Weights of a small segmentation model.
Model: 3.21M parameters, widths [64, 128, 256, 256].
Training: 34000 steps, held-out accuracy 85%.
Rows from block 6, named by matrix and row number. Rows with one number belong to one channel. Each number is 128 + 32 x the weight over its row's rms, rounded and kept within 0 to 255. All counts start at 0. Numbers have three digits each. After the name is the row's rms in percent of the matrix's.
# convs1: first pointwise conv (model.mid.0.convs.1.weight, 256x256x1x1), inputs 128-255
# convs3: second pointwise conv (model.mid.0.convs.3.weight, 256x256x1x1, transposed), outputs 128-255
convs1.163 090:107108090173120076124109118103089123141168155104109092083185124190133114181149144108116084091104148136147124176136134191079124148086154119076103086092079124136111062170087148146113044105113144109112117159142171133137136111115148138100158105106079064131045123147183095103084095111101109060071102096149114101116107093106147082132135123091067100140090156149098171089092130071117096107164
convs1.164 096:053165105096105110114131110063147065144169119070142145158048158158165095140132132140085143149135080169181161099143149093183070108169082129127157130102184150076088095072150139122140165142122122085152115140112121129166149121094127129104135124108163100180157081187146073167126148117133079068175156172109121140130091149086125104118121098174162130125144116099158074124130154143171110117139
convs1.165 093:166094156150157103119104145174136152134160107081082075091109156171135150176166104162175122153137139164164091098092187145138118084133150178138086134140077170152136086187130095132144122149162125094093157142146085184123103144125168148112150095132050108054073151076132188118140135066097128063154106110093081158062160089113141140125120137109130137184046181152128173111129146107117109144141
convs1.166 097:162045126153180091174096141113073136165164126132154083114096127182143157160107154134175140149120117127129117162138140103123167099174088170107135114137148164167106122156123100152109126138182136087084182143110065142145089117107166096137175096142047148087119171075121141167081114143136173106147130062094084098100171074137168171104112116124088106194089175176172148150106135088095135128151
convs1.167 098:162128173089206144178069094094110139124113112163106148113122101119077143119156110205143061105123125128111067120146171109102130100142112153149078069128119136147154142128139136125148089102191103075103127187123152166126170147152141137152190106122130084124193120058158090143076120094095150107092163139058128133145115080133172117126097079091066096171112121175174164172167175103106063100111
convs1.168 095:142081112163173102131083094163124168141112103158163066113165175132135145166180122182181123131123127141087084143122146137085078066081117163136065122138126176132068117108076155086079087164172142078119182139182072139177153067086110137127133106182092055092098132088143164137107101141174163124101144140140141118136160098055139137138118076086112156179084201144132125151090162142157115137126
convs1.169 110:101193054149131175118101138090201139135126183120130163134075159106149151109121135077068207114135089117115187130145093145130148134153150063095114158147128139103121127141149109110149215132120111112077140154085146089105082180111117143162098104074154155205156134162095077123089137119099126118145119130108095091157098157101118136190149157139137120112188092055146071151168128121151192108100
convs1.170 107:143125143153122090070125093195088141179161076091112136127128195147182154149160158155184109190145185143118137147139121103091178074078117152108122115141077141151092089151129179132107070124137120137111165137143153121122104089173135115097138145180070143080092127108151175122103092142151112126135164130162133143143113077144115072084139094141065173190045145161099164100131129116121059129111
convs1.171 095:192103133121207128196138092128087124147162095113080095056124176179154098178129066124112071119118129162102098129110133071128100075125135114164110074125164122096144066119138154129112086119174125107095104149183144085112146105135140097070096138186161101083101134118181162167139147071163180104136114071193087117084123103115184113065142142095103175155077128144146171146094171132145091151177
convs1.172 116:127155072164074140178171180120202100069145150119132181076115160148142139105104101135083149092079096176093180155152102148183124158154111090097162173133127084141131134112179091132132211127061149126144110091172133096120106139130132129139116095122198152147140085148111075061133170080074131120127091184196133140118121163135162137142178145145154134113161138051162139148125110119114123088089
convs1.173 100:112102121098162139113094147090104136123135084109104082102131141141166136144122087158165090120110156168121132119073157141127136121112075140103117083168127117120129050159139164073111084138157106075080164162140095141112156103130084130069183153164084069118078153068079178168100127152121179146171164069099124123119189101119147118102111103146116081174115150137125108092153171150142091179145
convs1.174 103:146096117120096103172126100153208123115131166169128193102110106160137088115111128110112139157138140115104135121145097140188185158090092086136163167127149144130152162093113117163113190077114155162116153103114162091142142131144198096123107147069129173179153126150157144081110155112086128133138126165087187148132120181105089159190177172155195119087097176112106146053122113128129127110118
convs1.175 097:128160094195127083121145137135079146053151075117136157138069100151110160150103181160160137114153114150110134127105142154142155138128171129120112091082154122080160103150116206060107127099152072151086137159142108115140134107172218169147110082128113113114107147108102149122168141155179112103094095106083127139107171071157105111150146160131093178102111134113150112080150123161107147122145
convs1.176 089:168172139180065121117119167140142157086109127115138169159156115130115143097128197122166193145141128129088116141113076159139121118083139158184117108140103098074071127107132160068167181084158175200158121148136155089081097112180131077153139067150115158194176134169095095098121143141104147100078135147120132090148090126146168111190167119072111135104089122101106084154168137079108168096092
convs1.177 107:082140086125113166106117135090157082131144151070163114152137129091090129109169133154099157113158126114147146145080134107169078131154175069093171119187162103115120115061138150138163137118087151117113149132165155114117157184102133111105148070129160144150189137096078096113111188113139110095181173160093136109134128120107090107141134143118127088078205052074119127180148150094158122071099
convs1.178 115:089130082174107157190090126096120115112085166167122159141109073107196130127124123201148132138123165164169134148182056100134136159091101193096112152143114129169179202146107122175142132120095113120120084101176118049124082136204163122128117138077160158160157140111137124062129133085109119089146138185104097155140147159137153181105121125122182091145175058087177128113148096087124167127123
convs1.179 097:109140069172098090150102103178133165125154156081168132197131121107118186171130110141114146134094147155156144100152111111146137170115190136130142118157079167092115168065185181116168184134060118127095155083152169116119100204138113121148086118069110173126092162152132039079080135119144146074181137184160089114136104169164164111129178143154163115111125111075119097174149058124146148128142
convs1.180 097:136143142073077133185113110100139132105140152099127156133090071130083158170148159166110171102168109098093155115149120118134095131086189107079158168177146165120098132142162166102185201104126104096085151116126124160094108191092114132128114099086154082181141108152179117074093156149084075143140096194133108123114122174121095106105200143134153115078172067088145136095186073104146159146129
convs1.181 116:147174131164072079213130178146158157073147182187141198076105132143140121102085120142162180066128104178084153136110063147176179144114140146173193162126109115146101142138138115106156158104106155162138115078124155085129092166171194133156109127126158135130114091127137127082135132112105121080112097178158159164172090158155173151133138126138156159078179120113148129103105128103142107127080
convs1.182 094:129105097125134162173147098130115119198149085150118080083165174139079092153156163142083083152147079139145122142099146161100134159101079113060054131145125166153077121169107183109109068142195112087090119117128136185157149125141093093119104135177081133049116171099156174149076076166135084107111093098118153102146167161062111112163106098063121092149125125177138099130149153099102098143105
convs1.183 097:156103149152189128122145121148136159109140133115145095068125104120082142133132138144164088093128112104149083167144076129195093133159131136100084118107171170135127073102105169088100112206149178072174115162148138160099190088159117115064174186098114109129153146135155118073120145144099138126142150047140089157116133078128102084110083050155120123143070127148168114141185174086149092152131
convs1.184 089:105128127097131092142139150118109115124150117095097097141115149162089147120120107143090112107133116114143081085117171088189139083151070111089124081141082123124133145154125182126151084162172106091084066186167069137129143085124141091152170149112116091111139132179121113141125144087081115137131174091123140138179090085139103135057134077092096186153109158212131108152074173096135097139160
convs1.185 104:074137134134130119159167197158114113131164164166143148133086146126154116157130160147145184149087129133146168110131082167165166141100157053160113137114154181110129117125158103112153176105104107139095137157132161117138134187178185138125074128070107152142120127158132116122129165080116085123074131161104118124174072171136120097186167160178178102117168120097157084078190115155167161132084
convs1.186 095:133064153151147087073106143140154204165099061184087095122168165114135149127117191130166161149160098074107103074101152156117113124138117104126110122168086097148097102139123111102087088099172141106137115173150084193110184126130162101116142103191114093062117179067180155121110148175139109102109104095146143086168085104125149147117111122142101093159132150177110110071104135106120116165109
convs1.187 096:121104108101154099129157119111037169154161076151108078072128136156093157144148139174157093101121133114137055152111206126094114096155115161097109126126086159174180064100115153106133088159165100119087085107161147129137177090168130145103134113167121093062155115152163129115070097139153135099157171093119063129160146122074183120111080105125046114139052161196152204149136132133135129166164
convs1.188 112:161165114136138133126164161157129151123132188174144197130090125101133142141093189116118191153089089181103131139136103170144143115082115076164119150114104126129106168128134179101127174110094130116141120100126111091091133145138136151122121071073164160116156109127142092063146131097137156092079145133151115093181095154111099104189176124167134134098105124057142126090143082123091114139089
convs1.189 095:154136184139138140087154104188140139140108103115124077115108084144127079135179180155132085136149107156118109154108123157075125101174073095133090060159141172178166138137104138122132093105169137188138098126161083146152142122147146115119176139147105146092120097103092129120142097136064185144106155059115161142118120059161152093107117147156125154159083169190188137066055185139091104162092
convs1.190 091:145088171149189073118152127158074121109146114140113115103154153141082116129115078117168125131159096098130126098137108118088142073103145193094132153162135111145145120084124124124137122093196153129098114143133094136130156125152174168073092168195153105083142150092148146093124104071086182139183106079138099124129108112101172108072148080090122154190065135179152172101082110089094097155098
convs1.191 099:150062165096153115096119123128073176140160142089070110125145111101104130113160132168152060119105157142142080160082177106142119126142126108082105139143109121183128087120133148112130075136195129125101135172145141115144186096113094163129145179156096145087178163111135177183084133118081134155156116060118131081107154121117103135099098115143105160189067135194191105183142120110153109138174
convs1.192 104:139130079152139186125152131122151113077122136081083136185149136144060169160149147169096113066159104109100135116101093187161168084128131080133140125093161130129166160134153136090136078091165115134141115108148111162170125135130197164118131088135110100145134116106185092101148137162120119114107105099071154148119143134157092094129137089175117109132077098118127186071078167074099110166083
convs1.193 100:111120173184175072145141172179071136086135074115060136049117118179103122146101122127123124134146117138180132118121147151135178081140107109152084067094141171143139170139124097106089130121139158190137089119149062140164131098164087137082147118124095099109149185101206125135151120127181184129121067067086101146152131119112106158185130096108084108185107144169169183073104172143132119121178
convs1.194 122:118164100099077158207167127115178107099133113146169180121146123156090104098132118128077188131113094154072180117124074135173084168138181099085139188143148100145156171103140106157129201154057121132158130144116146085125114133182143119145126082098187141165141105176143072135139170143107130122089110144134155121161106193115165147160136173167200117109158093110141151169177122150142175090081
convs1.195 102:125093109170171116185088076165069117067125122086090169149099114156113099165089193126085096122111153132152074124093067112129139099110130186116121140107169154137186094163123117089085179109127103156144120134119104151198086120127206188128123166134181091095091154114180092115133153130086156122079125113094169115101164171131131099162097103094144142160129142072123146085108176124135078134151
convs1.196 095:122091139113156052125189170086099124161107095121103082098138145161080141147119116110186143101109189110126091150067174150065096143130085134119094082127126144134178123110078118081128098124172138050123153178136124165132137078177150129058121136129102112046162114096163144131081128091071141143182162136104137156113163077107138110047073131104096131121086170162178111118071155096128065122125
convs1.197 096:150153086179089171160108094170151164103105122119138163139118164124116175182111103152156158171144119115171157139100110173143135142143180156114132113105143128171131170088179123093136210079093099124134064158127151128088069160165170127146107051106077145172125206112118072116102148119112139142159148196156153136130140150101126118161128107150146132088126141099157103086166126130171125146119
convs1.198 095:127134149091161148119077108154138121142087091104126115067135145126070172168121056157091121071165056151165078158153120169106146095129107140107131083149104147116110126108083149113149130097162150102148093139135122164153174084064163132084128182191102074115148109085178139111128128092091161081107135091094094111077083110135092137147060061100087078171104164122156081129135189105172149155096
convs1.199 104:146151105146068163146115121143174153106116167101135174144122155111094144155107133098124195103118099149127128155113106140192155119084162135135160135159168140078122128065159152186149168106084133183165095140159141103112081147173148076130136102121159123140110138161139118117179113153083096169097066167139123116114094180161139107141137175172194131138142138071131154085167107164145105123122
convs1.200 086:164088161182100075158125142108169136104157098101142102107154164135095114143117139163138121111118147095097124160118137178190174157100088141149082124155126095047093111119161133098155107086150097112166054122136099153111130094128104077077099112142114143089115069112118176130151101112135143152124097087154077155123122081134105170157089142097133140103074188166137087089158146093182109115180
convs1.201 102:141196085110098072132103125086138120099091123114184162141110182129129101149084146160099202134109150116114146128152118139152086154162165069136118090174067109131089188117169127081118111147159167134137113126123138147149114176140119101109167058099072186077103108165132095128134112139127119160133114093077147176089136135088099143188102144162157130090163137131131078118113137097094160124172
convs1.202 101:110166116179137165102115094191090112147142064092055157160155148178111174159147174140122140074151166096112095169090078124121131101096117174084120104085117158085141151158164200059099146103110143146095077154178131113139111181173145191143170100129041132076141140115161077114137108099161116135108131090083139083124094108089135123144138093122073102124108135143117168114099146115123138174117
convs1.203 096:137120116151202128114195140176125119172124095091137078145105121152080136167124147115141128146126080111098075075064129123089138081165124107150110125068157176115110136155054100111112104142161109163133149090113129136106152086092079089090130128117094123096122143129124127189110096178127138133137162057084110099151119064102088123099126077087089183163082191149090099127101191151105138200165
convs1.204 102:140054181149189086152108155141071179146156128131090138083166096162095130138145089132180092150159159142127095149183183139161179076139077137133079112107142172178177105177158114088097091186179152098056142158161079123191177076172114141146170151149093086059125148094197141175092106089072128117143138084092125153145130101118108132065111139092121111188113161169149109124135147104137106146156
convs1.205 099:154093095117124134156084116142128108211167086083128111163108111102156174135127129165158129164119147103110078079128135111067105123095083163139118121098151160149135123114120100076094127162194133162114137176169115132160137090127127115082109152155097090113154122129126048136118089126088167165107110086123131132139119112082110128074122071113116086127075117166111132091150182103132136138137
convs1.206 094:108126147180195149078165111163145130106162141130160077072149116138155066139150135105111082121126165127118111132133160134132182128162092170110092077065089103149124084138084169087112067131158126122116073136116148169158110061182117102099120157174120118057106179135139136141150106150126176119120092069166125110146149079131111140167146117110099179149062157149137173101131153126078122167168
convs1.207 104:069152071095073124177180160133170161103144161161162169175155166143139160139096098175096130083161179127126119101111134145164127139194093093107142179117120122150167167136121090101167133140093137131150111128155108121097103180158110131161101099112145166137170092147164107090098153122120079122183141191171103161157090121111142116079155126131147136059199083048164148146175125136106155119158
convs1.208 094:176107181132164054102122137149157153184088114155154157122113117183104086156098135167177081080120194099148129114112149130134101182088080195107066140114078157146151099173096150079123094133170105115139105147177085190138130076169152132135181163121077093082151141148179108121145125097094117095082156083152087153120101096100129100137088081101074136115115121178136175127111174147139065142166
convs1.209 095:145066189171201121133111147092075138132148108117106113114115148096148141173180169133128117137159167096150101113165124128089145085149110111158159077118120170154108097126146090097127091121147122154163129158153129123160191115110108155084155174180085114058183169138101147158130139097091150168164114111098122091157119108080115173141112074101129106129097115130136130101115168071091085112095
convs1.210 104:103182075106077094141146126142190147115085172118135176106139136124136123151123094120117194145111156200086110089114077060160081136123162087099106132099137100170122118095138139144175203112069129103142165155145099081079121166141138093144115130095170102150120137117127109108124109105100134148123118184148154117114172159126100129130167174127195076088183090061147138154148126138133132138093
convs1.211 092:166142156138190121096105073152130174216074140098149178128156130092128116166149105159140122126107098092187105140125157160083093099105088170170088133122155149144136141140078209105144114171145157112192066132195138120146123093120125098058129140178113135132150148169165145130110070158171149112068145075150082172090087053127121087192140106149058125139116110171114138139145135093137081175110
convs1.212 095:193118128116163171101115141193094139147166152115060124104159088179113121120127159167189110106143160077112068164075148120112175120172134125116106132171160136131155097125100113097135073097167096134124095153139102148140169145122157082114129125130103095055179147066188118182155117140107184127129157097105144144126119090136102103066117153137087138136046108154156152094131134141092110192107
convs1.213 090:159049124134152073109133119093129112116126093117078069146124120119155142093193139068092130112111141092106062098119131140130151132193088079165086164115142079131159099151117126104132122109199143147156145118080114134144169113150103110134147123141115104118080122057184075176146160114104185111185163086093108138111108158097128094084107100116088169142112174145148153161132126124131107200113
convs1.214 116:074173078152088176148150149099151109114088163134162168164098110110114126119124117168131180111088152139141110109164133085157116127159158109100167158105165104097116108127153111098144192149123141119101117093140159111077098155193151144168122081066163086192185107178117083124112149132117060103121136152169162121129101151130178101068120130116131152079169109123203120176127083140108143121151
convs3.163 034:203148183049134102099149132095119162093186186094182170142170117125161110100121158107138107161138157104130129092151161154138134116067117116113102116078141126064104084142118119125104140096124098105157157125144139111153098112139096136111064134163095094120041162189131125157133137105095134073135075085090115156115125110140149137161142064143121168113201094157131115098177106120091158089222
convs3.164 073:149136157109080179086152144097067188097151143089162148162138179142134082102117157086149128179076154079093088102159161165092148101118083169156078129107099107101157102149114066078099131089084120098161167069175136081146100095121083170111107146167111118078105127128131169184158162095127128105090121093124107172159099101151152181146165076163071159097133119161076163104141093116100145113143
convs3.165 027:133127155144074192112142129116070161109142133089115149183122156201111095113084136083169140134078125077118048109143117168102156112141079168134079130095085082120163099135129045064117117106065135125147152094151133099141089116109068175135131164161069127094139095116122204150158158136137139122077157112135115158145101089135139176142122088158097137097103139127094153160117061127099128157112
convs3.166 093:154162160107088169106147156089081158108152150087169158168149171145136092091136158083146127166077153078092081110147166171097140097100078175148087127100085097091170105166103073085093156101086122088159164081168128094143093101132080168119100149163113118080095138139146171161170169094115119109093102097112105168165084097141159173146160086164086155095154105172086155090144084111107165094143
convs3.167 012:114169098120043077111179101161068139099127121142134103169138155102089123125092156101119123202161139088117139102143126184073178106091106146130098097105122169134123092145157154112143113071068098140164160120094114104160088068068183140141109121184077168138151080145115111133111115119162165121165155127113196152115164045128155151138162094139098153110117102159162166130142094138078132131164
convs3.168 037:096129129131075171047140171140104179074135133101132155156058176155124107121128136090190136147119177128083097101171159139070142100148117159179096126115097105118184094144084127107136131098088126113165147107156130071142108072097126166078154186138078127106135078106151136147152161090158120128082128084140114159166117066177163162130187112151086143077114139133103193128135077100127127128111
convs3.169 163:144155156107087168094149160097086173098154150092164158164131173155133091091129160087152133171085161088091090106157165163088144092109084168163091135103088098094169100168097084091094152087090122095158161084169131087144099089129090171104104153157105118087105118127155167173163165095124113107084102094120098168167095092159163176154165091167083152092148104168089166092145084108104157106139
convs3.170 075:113116098141175086173111103148177071159103111166102108090128076106124162157137104172104127089171098168165168160093090096173117160135180086092172132147168152163091155103148188169149124165167131157098098174084124170113159165141164089147137104104155137179153143125113085080092094156128126149179137166138148076094157163100095073118089170088183111166114140104170089151121178144150105138116
convs3.171 061:105112105152157064163103108155172086151095101172095099094124076125127162154146097178100129086177096160158174149091094102166103163142178072116171145155161144168094161088141174167152123161167148175091091172093106175097153169145161092149128111095152146177143115118115085102088087167135139152162144177139145090088147158103088082126085167088183100159117142106174103157102170150145102133108
convs3.172 200:146160163103090168096158156087089163094160157088167154166129170151129090093122166089155134165091158091092089101161159165094155093099088169154090137095093099092162095163102089089095155091089113090161165085167139089153092093113089160102097152164101107089099119126154169165165166090122115099092096093113102166167097098158162168142163091165088159097159097165089161095155093101099162099136
convs3.173 050:160157162095080174120151154085093139119135140106165151154152158142136095092140161093134118159056137069096089124143172177101146116084077161117100140108081100085190123196115054102085163081086119069153153089167131099145111109141071176121112138159115106095079162147156190161155155106103113080079092115120118164150099127129132172142139081139113159117157108186092131073140110127093159105144
convs3.174 158:138145158107083170085153155102080166092154146088156150167120171152130088100124159086159134166082158086087084094162157166089148093110082172159084128102092101092170094158101075086105142096085122089165162085167130086149090094115089167106121155161095116081096117120150170160165165089127123096088115091111105173165098092158162174136162090166082153093148113160088166106142085105098155114141
convs3.175 047:144134112128190095168129101133189065170107120163111109091157080103121153148125108175094133090158095177164168155113094103181129159107191087083176135139162147154089153111157198172141136154172119145101100177072136174131152164130159076138097106113155123176137174152114097089093094139113121127173113164119148078092153171102099069101100159085183135170133123104170078135125185147130113128114
convs3.176 113:134156154112089167090147156100087168098153148090160154167115172154125093091120152082159142164087161092088088106158164161089144089116081168166090136098089094093169096168096082093102149097093121097161157080171134088144098089116092168103118158152098111087111105110153169169164167093133112105086116090121101173170097089166169173135168093171084153092140119155089171099147086096106155110122
convs3.177 130:141127110122169078177112097145179081172106124171109107084151078096146159149142110179077109092167087160162173148095099102170113167124172074091174121148164159152081163111155178172146130153170126159096098170085128181119159171151159090154107093110168138175124164159112087098089083147107136139170119166121152087082156173091087081131098156083187117170142121114173084130113175163139112125142
convs3.178 127:134149159108089176093155164102087176092153152082165155165113179158129085097121154088165144169091164094094086106158164160093150094113081171167091138097093098095167093158096083090101148092091118095161161080171138083150095089113091165097119154157097109084112103114156173165166168095137110098087112095116099168167100091159159175132164095163087153089139120160087169109153089100106158109128
convs3.179 135:115105101150167084165102097159170087159104107162097100092132084099127171159134099167098112091179096164170169152094095093169104164146170087089166119153164158160088158095158174169160107164168136160095093174088119167105158165138163088155148101097156144169154150139101085089092090160127146152167154163142159090089161163095094083116089164091173099163114147095171084159108168151156102149125
convs3.180 139:148157164105092171095152157085088162100151151092165160163137171146132089094127159086151126166081156087088085102156165170096150096102084169150086129099094097093164099169102081087089149090088117088163164084167134093156092093122086167109098150165106111087096136139145168167165164082119117100092089093111102172165088096146159166142166083161085158096154109171086157091148086112098161102141
convs3.181 161:139153162113085169094156158091085165091154151088163154167122171153127089095120161086159133166085158085090084097160162166089152092108085171156086131096092097094169094163100082086097150095085117092165164086168136089151090093108089166101113156163098109086106121124154167164166167092127119104092106093116104172167092093157162168137166090165085157092147109162087163100150088103101161104134
convs3.182 033:175155172070099158095157136107089157102160165098160150165156164126166086106146169089146101151116150099090091097160143169097154087087092165150088111099113120084149097146113089088121145092095114091163170095162136098156090094131110139116086140167103114085055141155135157151165166090116142092123083092083117164166122100157167154146166085168083165102179088132088154081150099106092170100193
convs3.183 154:116102093148165089157105097163170092156099105167095099088129085100127167164129098170100117091171097170164172151101093089162112164149176083099171121157166161164091159093157177169161102160165133164091091173087126164107163160137168090149145102095154142172156137135102085092087088161132142154165149164139156087090165162102094088115095167089171103163105148094171095156109166154153094154120
convs3.184 096:142157151109089178098150157103084161109148150098152147172128180144142090093130157083150124161076154091089084114156149163088152084114088175157087124112083100101173098171102089085102155094090124093163165082160138088153097087118099169104111156156102121083111131136147178159167169096122119110085108094116110164180101095155170178129170093167079150094151108166084168093146090101104155105144
convs3.185 103:102099098156167090147110093172169087162102109167086093094118087104120167163112091168103127088167097169164166141106089092170116159150171088094166117151166156163090152091159168166170098172169131166102091171088129169115157162115168083143161105096145134169161140127097090089094094163133146145168178158132156088092166159107099085101097164093168101164100161077167091179113169147146098161111
convs3.186 060:117079110164162087166101086161163088151120115160082096092121088093118156170112103164106124087191088159142165133101092099161115153155167091097152122139183169155077146078167163158172090181174129183107099174098125176119146162118163065151153103105144121170145115113095068091105097158147151149183157154142155097091163160103108084114093154104163105182118158076164094148116171143138109153125
convs3.187 040:108094121146162096171111101139181081126123128154115117108129081109130172163120091151129141086204113196144145159093066085149120142163159090120162125130198157146086126091134181174168098153178129174123106159103139152125139143123184096128165113099132121152189099118102073101116110157147148167196172144143136102108159131105118080122112177106201092146099168085160094154132160125149121138114
convs3.188 115:115115098147175087175109097155176083166107112167097104089134082105123164156128100173099125090175097173169169162096095090169114160142178087092173128151164154164086161098152188168153116163170132164094097173084127170114162165138166085150139105099157138173159143132106086090093093167128131156169140165138151078093158167100096079114088169092176104165112140100168086151119174144155104142115
convs3.189 047:093103087160164104161093110156171095147093100163087100096100086120114161169129089170117127087161105171164165155105082086159109163169171093106170122158160148174108151094149184166160103161158143158094090169093114157103162160126164097138160120089142147177184127094106086086088091163137137158148156156159149086096149156115091087094083179090177098153093168101167095180104168145166091150090
convs3.190 042:118185120143100140112127175124111151127124115113126191147097168159096122115148151103158154202092173106113107138142202147063124108134110159177113148132106079123184136177067107107106180125105140121139138099150104113131114098131101171118124174137120148114126103112157134143140146111141098147071082128136075152160079090134145157139154111140097100095135046146109223060125097075125156082109
convs3.191 130:141154160118083169099149157098084161103155146085156159172131172155128095086125161079154133164084159081093083104153159170094139089109085172153083136098088090091165102165101076085098151095092129096163162085168124091143092091123086167115112152159101119083111118123152172163171170095122116107086117096123103171168096092151167172145164087172081147096151108162087162100142084103104162108133
convs3.192 061:166152160093095159094158144099092168109164159087158148166133168122147093106135170087144101161074149088081090103171143166094162090109100169130095115101088110080171104171115096088114137098087103077160171091157140092162095096141086158117101151165107112086079160145143169152163164085089125088089107085098112166166100105158157183137160085165089161111167111172097166100142088112097158112178
convs3.193 066:152169160093101156111152166079101148106148144096180171149140156152146102072152167093136136180095166100103099119139191158101133111075098154154105156096082081096167114181088101114074180077105118096155149100157133083137115090145074171103086139149123100099096144150174168173146151096107092105085062111112090160159098098135153157154167089147099152102159087170097149079151099110109160101134
convs3.194 175:106100097153165086162102098167170092158104105168090098092127085101126168165131093166103120091168096167163166151093092089165106161152172087097166117157165159166093159092156175167163103166166137171099094172089122166109162165136167089153154100094154141168158141133098084088093090166131144161169162161139157090088161159098096084108093167091169095162094155090167092165109165148154099162120
convs3.195 069:114126095148179091167105104160180082164104108166093107089127082114122159152138103179102136087167103179171174165102095088159112159142183085109176138158159145169084165095147189168149125159170140158091096173082117172108170163145165075147130113093158150176155124122119092099089091161130122159168131164141139071097163166110098080121092177094175100162109127105168098139113181142161099133108
convs3.196 058:144162146111084174094148152107076172112147141094158144172132176143127080095118160085147127171076153069091090108152160172085151104093083178151082127113080093100178097166112079087100158085080120094157164086165131086147088096119088169117111153163093124085118125144140184159163161098115118097078113107105116166158097098141156176128166083161076150100158105165092157098136090119090152113137
convs3.197 139:137151156108088166093152164097088167091153146092162159164116169159128094097123158087162144171086163091089089100160164162088149094110085167170089141101094098095169096160096082089095149091089121096162161085168134088148096092114092172099113156160098110088100095110156166165163164093133103104088102092117095169164093090159163170141167092163086154090141113161090169095145084105100157108129
convs3.198 123:141148152109086172093149163095082172097147144091162156164128174154133085098130157086156136172078162087092088105158169165084144096114081170168087133106091099096168100162101077086094146091086123091158162079171131086142097091125091175104108153159103119085102112123154172171163164094128110104081101095119099169166094092156158176143166092163083156090144111166086171097142086111105150104137
convs3.199 137:109099092150165089152108097165170094157100105166092097089120086105123168164123096170104120089172099172165171150104092087163113163153174086099171121155164159166088155093156178168162100160166133167095092170087127163109162160128169091143156105094149140172163133131102086090089090166135142151162156161143156081090164161107095088112092167090170103161100153093171094164109168151151092158114
convs3.200 070:141159159098096158079153167100097174096157152091164159161121164151135097092129156092158137169094169096094099096166170170097145090092092160162091131096097092089166090155097098097094156088092119092169164093165131087146094086117093161092099163159089115090096119134157163167159164081125115091092094086109100165165096088162171161136166090164088165086157109155098160108152089104098157109136
convs3.201 165:114108100153173089165101102152172085161100110162098102090135086104129167156139095173097117086173096164170169154089101091166104166143170087097170119153159156163088159099156177169153113164168138157089093173085122167103159164150163092152140103095160146170152151145105091089091090154125144160167145168137155091091157164087089080113088168089176106161118144100171086155111174153156103141126
convs3.202 024:128154122128192107151144147116191099157109127155123146086143100138109137121118120197104159120186128171183177117126137098177132157087188077122200155119144125144075116118140211188109159082185121145108099186069142149130146138097163102100060129111137107188138123136134095122083098122122084110150105159121110061096137155128107079130133151088188146151136121113170086123132187141117108121096
convs3.203 016:128125147134113110171145061145116088187123127164085078136169105097106111153087146155077097088086071082139113112133056149135149137120144125057124110147155156133090153142189091104192095186118109108123136144118130185140127186135114058173167116149128122145130144105082136077130117175089126078144147139115173127105134196108098108066082108118145112194143122144112079137102191155084146164146
convs3.204 031:142133126140160081179120076144170069171118123172099107096151073108123154143120137175081121076166084136150167123106091125159119149118185074071159144146166146146075162114165161147169125174162137137100120193092118193121143174144129050158126116121151130166118155136104093095103090164104120142172129157126142079092152175103103075140087139105167112182157104108162067122107186149113124140128
convs3.205 012:109129101164177133158088172148140121103125099115138179110094153145152129144169074125143123126190154200149140161113122059165105129169177116189139172131186131167113145113104189143142118114202149160084092136107090096133155115165152146130110126097179151171157109115118091128103120105170050185066134127186107135123144095140132150160124139130125109120097151063131166150150087105196095131134
convs3.206 030:117117095148155098142130100196146087168101100192062070112103111099129152186119117162094116082166087157143157121133063118140142140138164105098148100174190164177107156096167167136199091150138122140117116163085139172139145167103171081133156092120138142155142147143099119065102102122124150145171150129118157086108196158136127076061120147099147131170120128073147104180090187156128106179122
convs3.207 133:126108098136177082170103100152172082163105107170098108088138084104133162157139100172092122091172094169167174153097093095170104164139176079096171128155168158158084161098155174170150121161173135163090092172087121173109163169147164095154127097098161139174142141137110092092089086155127129144170133164139148077084157167100093086128089163090177105166118136103172095147108171157150102138128
convs3.208 029:111091067134157137152127113150164085175089096182086066135113124081171145188159085146131107068093111182146139158131082088135148141173152144071161092196150181143133133131134148130158099139114100118102121114098154140146169159101204156100186092089160128139156177139129165075101125123144145127128141120141180058158151166121106083084115162111152126133093182092136139160109167139184089155129
convs3.209 062:114151145128093150085139163123085177114145125091137140175115169145123116099133144071150138171085182093110096111147161157094124089119077177163088133117075089109194115164093077092103144100089118102151148082186119076125106100123083182119124161140081128078122120120157165158156162103131108123074117093125099177163103081157177173127157097163069136078133122148100180126128079100120157124109
convs3.210 176:162166161094094160100154159097091166098161160092169162161136167155135094090136162091152139171095161094096094102153167163094150092096090163162094147099096097090156100166097090093097160090098115095157161090162129094153096094125092165104093150160108112091091116134156163168163162093111102102094099096105092163162100094154162169162163090164089158094166090162093162088155087099100165095152
convs3.211 067:121129159132087189084135168112086186081140127084143163166114175166126100109127139084183152175097181101106083119147166149089124104134085169183089136108094079109179097137098077091109122097092127106158151086182127074129099089120096174103143153132089124085121101111145174164162166116143116125075130098135095176166103080146150171128167100162076127073111134137077174125135081104125145126106
convs3.212 034:147135133108182089171135117120174078141115126158136116091157074116138139161136114196094124110164097152167162145112109105178135162108164096085169129133188164146089155113154188152108144136150117135100117170074145172138149174125157098137114091126168130155117165162119108094098098142114123125199106179121143066078131168082076077122089148082186136154124133138157058121148170173137114111141
convs3.213 049:104070099149150096120123100165153119126117103156085069111102105111117159178098084150120119090184113168153163124132092095158128138166169096105137103148186198149083118076169165146178055154158135155124106161099129156131154138110177081121193107111118131157148114112077086084094106142163167125157195124128176099092165141136116089106100146114144123145099200073151108172121151142145087173124
convs3.214 149:112104099153167081159104093164172087159105106168091097092125081102124170162121094166099119084167095172164169146103088089167110159149173085091166119155163162161091155094157176171158101163169133170098090175087129170111161165130170090150154102092151137171158141129099086090092090166130146152168159156139157089088159160104101086115093163095169100163097155088171089156110163147152101158117